A small sound classifier, trained from scratch: 14.5M parameters, log mel input.
Rows from block 11 of a small sound classifier, named by matrix and row number. Rows with one number belong to one channel. Each number is 500 + 50 x the weight over its row's rms, rounded and kept within 0 to 999. All counts start at 0. Numbers have three digits each. After the name is the row's rms in percent of the matrix's.
After each channel's rows are labels from the 100 clips, of 14976, where the channel reaches its highest value: "responds to" is what is common among them; "loudest band" is the band of the loudest frequency at the time of the peak. Only what is clearly more common there than usual is listed. The data: short read English sentences (LibriTTS-R).
# convs0: first width-9 conv (model.blocks.11.convs.0.weight, 192x192x9, each kernel summed), inputs 0-95
# convs1: second width-9 conv (model.blocks.11.convs.1.weight, 192x192x9, transposed, each kernel summed), outputs 0-95

convs0.177 104:509458431386526438502651569448458520541502565458500501531514450539572483561499494538522380558526453439548416519468465462532533540523520467558496543444512514415499510503402590525534427533547441573556563481541478527502502458491555461544494473412551469492463511417550457524432473506520378522
convs1.177 103:465504494493437349521732515477536540553515483530533566525419506507435475604477456371512444476504463504481445504419517470514496537517443517452500480534482507527541453507569536536563540518453531457511518497518500510493460380539481473466503262516433410553559530498433498535470601498533501498
responds to: voice: female
loudest band: 4000 to 8000 Hz

convs0.171 087:499456477546496522504477500475479531544577550521556524549470455477520550470424486416537490494518448475556499495463592621489487459413472516519553547552484487466504454496516538345411453429562449500500508471500474513470416522443552557491422483548475545492496529469513506556473484463537466514
convs1.171 101:544566436512593455510505470494468553523463485459515571542414532575429503429525559549519494502547463427566540467495475483432419518466482454469492474568435426498532483469432481475542501577454636477444491493494577455550468424514563587526493494515554469483457444445493458541540540562341510548
responds to: voice: male
loudest band: 250 to 500 Hz

convs0.148 083:475461570517505544474527526503515463508468502416468526518420467440489512473555479505451462545553516518526561441491629550501563518445613518467598493580523528509478416445634504345431515535457456508546496496429547519547456550513420483507569479452508406520554445509493545445441528476434572472
convs1.148 091:552509505505506513492431457572480452485591458494512503446533559438518577479496574473530536512440559414489498553546459525517522483423599551533391405464579425504507524505429453511518469467460473519508419508488514510425489466554551541528535517595460495488324494601562495476456510451366477506
responds to: voice: male
loudest band: 250 to 500 Hz

convs0.47 100:475374524469432570555446501448464462511424484481459456510473552525549522576534428470603507600451488531574532418565481478439418528513442505575517516528475506483497444457422561604406482548378421542459561458510425498454494553452556491498549414381498479509515456487545460472465499466509506488
convs1.47 085:548382573516547448569499488446466522457492452477573600497482538454540519493562496501436504416493455484521540524475494368522439459470536583416440517498553498522499455512482529577501486434563493472450541471525552524536426509477435531486594611528464506548586607552525467635465617526543522541
responds to: voice: female
loudest band: 250 to 500 Hz

convs0.59 094:497500432435488444541329520544449572486544571557523564458396558440554551436503459451440467510479579535489585474502486510619458472463424463537512510507504531449489500510574523461510508414423487471470529560582524561564472415457510551481532403498518415550470545508558492555430560464549443560
convs1.59 088:552477525513514547498391548463562489528489471551473440569537378501515489450490508474563552473493576569501497524575520464472485563462504411327442562526437497509505472532530425446572553567394539484546465488502488503534545486534481449477572555527469533533491572483511471435556563531503475608
responds to: voice: female
loudest band: 250 to 500 Hz

convs0.77 090:490483545500567462525441499455462482512466518550546456470472511502529548525485450347571540542448498493564467480444306341536406502501511526545488536504457567477447407480413540507492517473455409531482531498523597504598525472500506481447521440529472484524475556425478538512366479494507504474
convs1.77 095:512500421521474481445454504442553536515489550502437452450511468418486449500466528459465515459503498531457469517570577547503527458556481504413516599489471438505493447564574420400617518524482597442498467516510427508476501483544511439474503527523489460571522518536493445435441526505586446478
responds to: voice: female
loudest band: 4000 to 8000 Hz

convs0.26 145:485517641412472624529631559436516497516479518462532535509531441587459434572522498636527421484535514470439513497531488441559424527488478489521459496430512449548584585551583564525467509571450457540509522535559474542472462515398528559548471511526525575462497523522517496446575433583562387498
convs1.26 127:524434518524579410480606407559460484498448462488521495536536521479452450536475475483497499466515439463568376514501558544513520430441510436499472463493411562486499401525535539598559572499533419443463434464498485537516472442492562537583462481528469519414485582437411443491538433421505424475
responds to: voice: female
loudest band: 250 to 500 Hz

convs0.101 076:435462533516448493466566527474563582538526458513453483417518441417483526512473482491605501463441418503485518500565436423544495575506489430434482575523441539471534533454507540492491534445481516523508555461545561525523510514570553389493532530583513499430461551402515408450442488405519410571
convs1.101 086:519532472451473454485462529493466510447497478486493423501539522555513533447445445562475473501517527562599485550477521554461571482506501557457486485485473532479513584508472567608402460457429464641489509462485452538465468483480492509511462537513493497517453568483432539563538396508535478473
responds to: voice: female
loudest band: 250 to 500 Hz

convs0.62 085:511619594477562495498503568472461516565456460421507483487542469493506459580568477472613479395582506462452526499467378488594479508539461456514458536550562439506542489503453552516616529479507509461461491546443515556561494553503507460537516567547567530489421548501499564357587522440490424473
convs1.62 094:459467445530449504510447438471561498458522461527503489507523501559370477487461445518521489543514531522576456556516545573470515500470556576456494458479482505535470477472519482522512497436466463567551569495526442528483519417555539537507463505415487490458459537431431464545566449512492565504
responds to: voice: female
loudest band: 250 to 500 Hz

convs0.158 079:529454505527490451489474482470502498447540468560537534543542492514571622492429521542569483441479531466506484509514606476556545426494489519581514606525533466436426555511552581555529483497472419544443526487464528505490611508498476416513511424447542598555487565412546573443338517452487449507
convs1.158 086:516488521445510346527530482492496533596414557533500509536502514482451487424514429420513408474479479491566534531521425516526436550529447445392472470540437547491477422496516439566549510455421533502489485546500447531480452415517371525562572519510390469489421577447471412518508560565496454506
responds to: voice: female
loudest band: 4000 to 8000 Hz

convs0.63 066:445571563494482518476359557558442437573481530488507519397518486424552495532524428548430530458476483482517557478533493553486570606411451463475460552530346544453496502589463389392508577432458495464443462499579520538422466461519501482483444462475473450493502491451563552560509503524486562499
convs1.63 089:523519523516406542528499450515552619536407372472509604546549534492492466450503470450559501507514558517485559459522469534543443366416417548473485504530494468486404419488467445435504547491569574490568467531468523470574510542536436502516522528612566462456498522552464355581526522587481453490
responds to: voice: female
loudest band: 4000 to 8000 Hz

convs0.132 097:465487439500509429500363456510470466460501561465502507549513459503424448518462505552532493455478515514447427528489521533605501464452482403430532439460488535439410496511495481486359507458516502444522372477460400445484450450508484521435450486476496533434555471550514466490443507508396493544
convs1.132 110:490508562519553610512567529494495430417551517587530479486498535498572489575523492621499462544556474498492586463508570485419434544489502541482540496523509432540494488520486497458490470547489584547424549541523494564557516572429450472573493458532539447519552706497531544486520604514524519440
responds to: voice: male
loudest band: 250 to 500 Hz

convs0.36 107:507421510505483396468486517410475462522503538538564454584599510503530487495522464456562560517422487494514552488527601493449455563445497459552497501544464440522390490544448448419538542605511485550518460459494494543463512493496478472442471439483479542516498532487440586497425485526537439547
convs1.36 118:563591452587534530541482485522522529532524442487498541524461516448401526449534456407504438508542406473539422505467496506575524427548526503555610467461496512514502431524569543569515463581546579440449481541513476451451418520390441476503510557550490505431543545531593526450402502585548474476
responds to: voice: female
loudest band: 4000 to 8000 Hz

convs0.13 098:473487554465502522493609571539543539490447526559496477507529548459571511539445506504464499513532530541538408523503553425490570444547494503536539546452449457512520493485402577410484450580472503570554483477518537540497579522566519391523451407444568353521423527518506277601385435493497513493
convs1.13 089:468494486475525469537596475428469509602538482516479520484518525503520473515467454469614559460432440445459427489437449590581386518514521472421501548554544467486524392516547427455585472474433444563446559544460472478492523451526441553482429383444469455564529520470438513575448584468446540455
responds to: voice: female
loudest band: 4000 to 8000 Hz