Weights of a small sound classifier: batches of 128.
Rows from block 9 of a small sound classifier, named by matrix and row number. Rows with one number belong to one channel. Each number is 128 + 24 x the weight over its row's rms, rounded and kept within 0 to 255. All counts start at 0.
After each channel's rows are labels from the 100 clips, of 14976, where the channel reaches its highest value: "top examples" is what is common among them; "loudest band" is the band of the loudest frequency at the time of the peak. Only what is clearly more common there than usual is listed. The data: short read English sentences (LibriTTS-R).
# convs0: first width-9 conv (model.blocks.9.convs.0.weight, 192x192x9, each kernel summed), inputs 64-127
# convs1: second width-9 conv (model.blocks.9.convs.1.weight, 192x192x9, transposed, each kernel summed), outputs 64-127

convs0.87 [118 140 157 154 126 137 110 131 113 149 174 134 120 130 167 182 106 172 127 157 122 116 149 146 138 100 168 115 133 127  66 136 106 123  78 165 111 125 110 106 102 178 101 120 145 152 128 143 148 111 149 148 139 119 180 157 100 139 130 148 125 115 119 116]
convs1.87 [111 148 129 144 116 117 123 133 141 130 121 102 127 140 115  84 159 124 135 106  98  91 136 133 189 140 120 139 110  64  88 120 129 142 106 119 184  83 105 115  75  93 119 119 109 131 135  72  95 115  99 126 120 120 135 129 140 137 129 108 122 126 129 144]
top examples: voice: male
loudest band: 250 to 500 Hz

convs0.141 [127  91  90 123 127 118 142 137 138 153 121 106 176 114 118 135 128 135 131  95 144 121 144 127 112 112  97 135 168 115 128 130 150 113 148 113 107 158  88 136  86 101  97  96 124 144 121 122 136 162 104 105  94 140 117  93 144 130  97 157 116 122 140 109]
convs1.141 [156 114 129 141 143 124  83 139 116 142 122  78 150 146 154 110 156  95 163 156 156  92 122 113 135 125 146 112 124 166 168 153 104 165 110 101 161 213 168 139 144 117 146 109  87 137 101 124 145 122 134 119 114 142 128 156 113 137 167 137  79 133 118 125]
top examples: voice: male
loudest band: 250 to 500 Hz

convs0.14 [162 112 143 142 122 132 167 158 124 111 145 123  78 160 134  96 132 154 140 109 139 146 114 138 124 131 119 122 156 139 165 142 137 146  83 123 172 118 145 101 130 122 146 130 154 154 126 102  99 150 139 127 110 147 120 110 167 137 146  87 132 132 117 126]
convs1.14 [142 168 120 103 118 123  99 102 140 128 131 142 183 125 166  85 151 123 125 153 135 168 123 148 124 115 151 164 139 107 136 122 107  99 149 129  84 149 102 137 151 144 102 117 166 151 141 170 129 142 150 124 126 138 105 125 141 122 103  91 160 101 119 144]
top examples: voice: female
loudest band: 250 to 500 Hz

convs0.13 [153 127 158 120  83 107 161 146 122 141 111 158 113 127 103 113  98 184 103 129 114 171  98 157 123 125 114 167 130 140 113 126 146 114 149  92 106 132 157 134 130 152 150 130 230 131 120 170 183 133 175 157 122 118 119 138 109  99 161 145 154 115 117 118]
convs1.13 [122 121  98 124 149 114 115 106 138  86 159 160 145 113 112 104  90 156 126 153 173 163 140  94 106 151 137  98 151 126  85  97 118  66 149 106 165 122 126 116 109 144 111 131 110 116 135 133  80 119 132 122 159  82 103 147 107 143 118 168 111 122 181 143]
top examples: voice: female
loudest band: 4000 to 8000 Hz

convs0.30 [173  87 108  99 109 124 140 145 139 128 130 122 150 153 125 159 123 127 112 120 121 111 124 128 104 140 128 167 151 108  89 148 151 104 134 147  93 112 139 117 125 141 152  85 143 110 166 153 171 116  89 158 117 145 141 141 127 138 133 158 152 154 186 164]
convs1.30 [116 156 137 144 122 145 119 104 123 143 105 140 142  73 117  94 134 136 114 151 135 112 148  86 136 140 128 139 127 110 108  73 147 119 141  86 166 135  86 137  86 124  88 110 150 145 149 130  81  88 180 136 105 114 158  71 120 112 161 145 138 121 160 106]
top examples: voice: male
loudest band: 250 to 500 Hz

convs0.81 [ 97 102 111 134 134 110 151 127  82 154 122  97 155 147 102 157  85 158  93 137 160 140 156 162 145 131 154  87 129 101 178 118 144 129 152 113 118 166 128 153 113 112 157 102 109 153 141 126  93 129 125 112 124 140 147 131 165 143 105 145 124 141 136 144]
convs1.81 [139 165 139  88 121 136 119 145 144 113 106 175 154 108 132  83 153 115 113 128 111 108 140 180 178 115 130 153 118 105 192 131 121  92 112 133 127 114 100 155 140 121  69 116 120 152 154 101 134 111 151 123 145 160 147 151 136 123 131 141 114 158 149 159]
top examples: voice: male
loudest band: 250 to 500 Hz

convs0.6 [151 125 149 144 160 144 119 138 135 208 112 129 151 116 167 127 126 138 148 135 137 148 146 115 131 136 113 109 116  97 131  96 159 137 163 100  93 121 157 164 126 128 147 107 139 133 139  97 202 136 114 157  74 125 100 130 100 137 186 101 147 166 124 144]
convs1.6 [ 92 147 122 140 134 126 129  98 147  85 130 150 129  88 108 133 121 113 162 109 118 111 102 165  72  90 127 147 122 131 130 136  82 122  98  97 202 127 106  87 117 112  93 122 115 125 164 139 109 143 161 118 100 130  92 136 145 162 146 154 116 131 134 184]
top examples: voice: male
loudest band: 4000 to 8000 Hz

convs0.7 [136 154 156 115 134 132 100 134 119 104 152 127 124 161 107 113  89 160  76 129 150 118 150 150  85 145 132 137 137 148  88 130 122 120 138 136 130 124 138 169 132 118 134 121 108 134 127 172 146 121 132 156 111  87 176 114 127 114 141 167 161 132 146 180]
convs1.7 [125 131 127 151  85 143 148 104 118 130 114 147 162 126  84  96 128 135  94 128 170 158 139 125 191 113 135 128 130  97  90  93 132 147 143 108 159 151  88 100 125 139 135 107 103 122 149 109 124  91 129 105  83 123 146 122 138 120 141 117 131 112 177  75]
top examples: voice: male
loudest band: 250 to 500 Hz