Weights of a small sound classifier.
Model: 14.5M parameters, activation elu, widths [128, 192, 288].
Training: 30500 steps, batches of 128, held-out accuracy 97%.
Data: trained on short read English sentences (LibriTTS-R), 26041 training examples, 149.9 epochs.
Rows from block 9 of a small sound classifier, named by matrix and row number. Rows with one number belong to one channel. Each number is 500 + 50 x the weight over its row's rms, rounded and kept within 0 to 999. All counts start at 0. Numbers have three digits each.
After each channel's rows are labels from the 100 clips, of 14976, where the channel reaches its highest value: "top examples" is what is common among them; "loudest band" is the band of the loudest frequency at the time of the peak. Only what is clearly more common there than usual is listed. The data: short read English sentences (LibriTTS-R). In brackets: how many of the 100.
# convs0: first width-9 conv (model.blocks.9.convs.0.weight, 192x192x9, each kernel summed), inputs 128-191
# convs1: second width-9 conv (model.blocks.9.convs.1.weight, 192x192x9, transposed, each kernel summed), outputs 128-191

convs0.89:509498558591472415435477504411560430474445494550480478499436508449532408580500532587431492449486512489509607484479510523409474569422516477543476448445478516479490527505620548571527535525530397
convs1.89:496480447440524469582466488514489470553653458521582449496551562503503448459508452539558509437619510488548480503521522584468460446476549617517487549555497452546542457569505491386484394529521505
top examples: voice: female (100)
loudest band: 4000 to 8000 Hz (25)

convs0.163:542429485499452465459462584481368363480503511539553538502528479486520477467543461566486444470572578475550591443572549554603470469447541526461526511591634513439512508463542558486499568461581364
convs1.163:430508425518455531531489503585518417496543470530474451471530477525570500504537507439533580503500420561544488474397550505434470406574499473551494489499591477543454519472513532438611403450503467
top examples: voice: female (100)
loudest band: 250 to 500 Hz (26)

convs0.175:434498473429519477467433549497565576472473506407506489502450456573499498535459463471476531522466423482445542530553517401511436367513483576368425448478486446466548468580543460448511516510433481
convs1.175:470363462475447515457527478530558525428541569505489462478480587429535458408554450490552500577578359541454497480516504469473522479526573408557542462541493496391511468497461538509521537424516451
top examples: voice: female (100)
loudest band: 250 to 500 Hz (27)

convs0.30:563504475522513502455506562470505527430481445444549556553544503518514508496494557529525485496571441479465469543501450515593392470538417525522432509532492507458576530467518553537491488526485458
convs1.30:470477498446595493564507454495460487500475478497568478440534458429470591476481504477486540499482533532404484447501428463550555527541583450465450517535505541518450473511485434503579542569509461
top examples: voice: male (98)
loudest band: 250 to 500 Hz (30)

convs0.14:513406511574450377482436488574421358496503487514456475476565446530520483479619494607537556463598620485486547483467570464469561528403464537506456544515478618576506475499559593513511520486517366
convs1.14:555552385442465597535579514509589407529484473549498525507577472437568493494553434433509515580535471516620539509524515550468492518609516589555503542548535422476455435461502481442533499489507476
top examples: voice: female (99)
loudest band: 250 to 500 Hz (31)

convs0.96:428506509521521401431480518367514460410524503572559542428504426529376401568513485485574485484506480509372555543460513451469516524502450467542647476495401543497438449440561541456481493595461473
convs1.96:464432472432524415603481556506539507578477493511505512549490564457569375472505456548488459510520482523532496484600429446512600524392486561499426440440434515439608432514482414520547468472517587
top examples: voice: female (100)
loudest band: 250 to 500 Hz (38)

convs0.81:633422530460534550443462519520584541462464497436490549511549455430470509513417446549444508566540469521493560551527508514471525404515487505436436507498459556473417510548517517528555537520527515
convs1.81:430464519487541522566556459513486469435453512559563384499568518515511498423472556487514496576497500486537512605498434532606561554497489421469499505499566413509596512480532489562464544506489457
top examples: voice: male (100)
loudest band: 250 to 500 Hz (28)

convs0.7:552520495528560547472497517479500523484378472492544515581522463483483557495457583504411471458408498510445448526613480534598479510584416533527614524478468497538522511495406558546493560539497565
convs1.7:554471519469551498458482532485430524545576483465521495485453507492496666483456535527471500530475438478399482494458447441535490493428521521446468425524454499485429517462517382500529511560522450
top examples: voice: male (88)
loudest band: 250 to 500 Hz (29)

convs0.140:481494507420533533484499499458405520491442517423543473422458479501472444514493545527523535466580562556469527499505592501427440425428487547510467477456471454517479506448499495481582463573564578
convs1.140:485459437504525353559482446518494490672624507543517460552508484449531359454521515472477464466487481571598478503534586465512552443472493461485562508536454501432467494522548477454485484516478499
top examples: voice: female (100)
loudest band: 500 to 1000 Hz (26)

convs0.151:466529482474486481437422539628520434589657472485524470489553472511531472522600475468570487506576576558437632523521561476463515500433523522488514460500456551606504543542635489508486487461505452
convs1.151:496503429477501404491501440442487480537552521586469490514484576440515489411548525453588522501551441550509420435525476490537487550473578588555577504433517459532566539536489574428446541560522457
top examples: voice: female (100)
loudest band: 4000 to 8000 Hz (34)

convs0.6:482483520515492435513469535554531468495540509419575555482449544506481555530466480507501534532416393482469428535501486519450418412549476555531508490485456511386553499458521539524519474586494462
convs1.6:545533517544540523385502516469531440514487551477518552562552523435540458492489516482616516437482539514429457546545441453634512435508496431502556454420541470521486470481489501490487459567515550
top examples: voice: male (100)
loudest band: 4000 to 8000 Hz (31)

convs0.87:529465511516492670584560426519517575506483481516511579567534537509446510477505527518553474569381428466513509532412562473536483486591486450458566498496556504482466566484472497585423488462453458
convs1.87:432564518413480510381510493514530518521418439412583510508427455531592458510483490450464509434544457509439477442477473339573512520523449508490474465481486486478450452452472408470470580531510452
top examples: voice: male (100)
loudest band: 250 to 500 Hz (29)

convs0.141:390564644403414450516484551478507559427411457472502555333501509466505524399467439593459482529523348468433542529544469502458520505457581520505437444433488567476488445569511530526514447524494518
convs1.141:512461447442601476453513482479463517472552551472555449590467564499540475511476632530458456531480516502588485485542505535614504547547476340446483479539492539383513561478484459529494483377461429
top examples: voice: male (99)
loudest band: 250 to 500 Hz (26)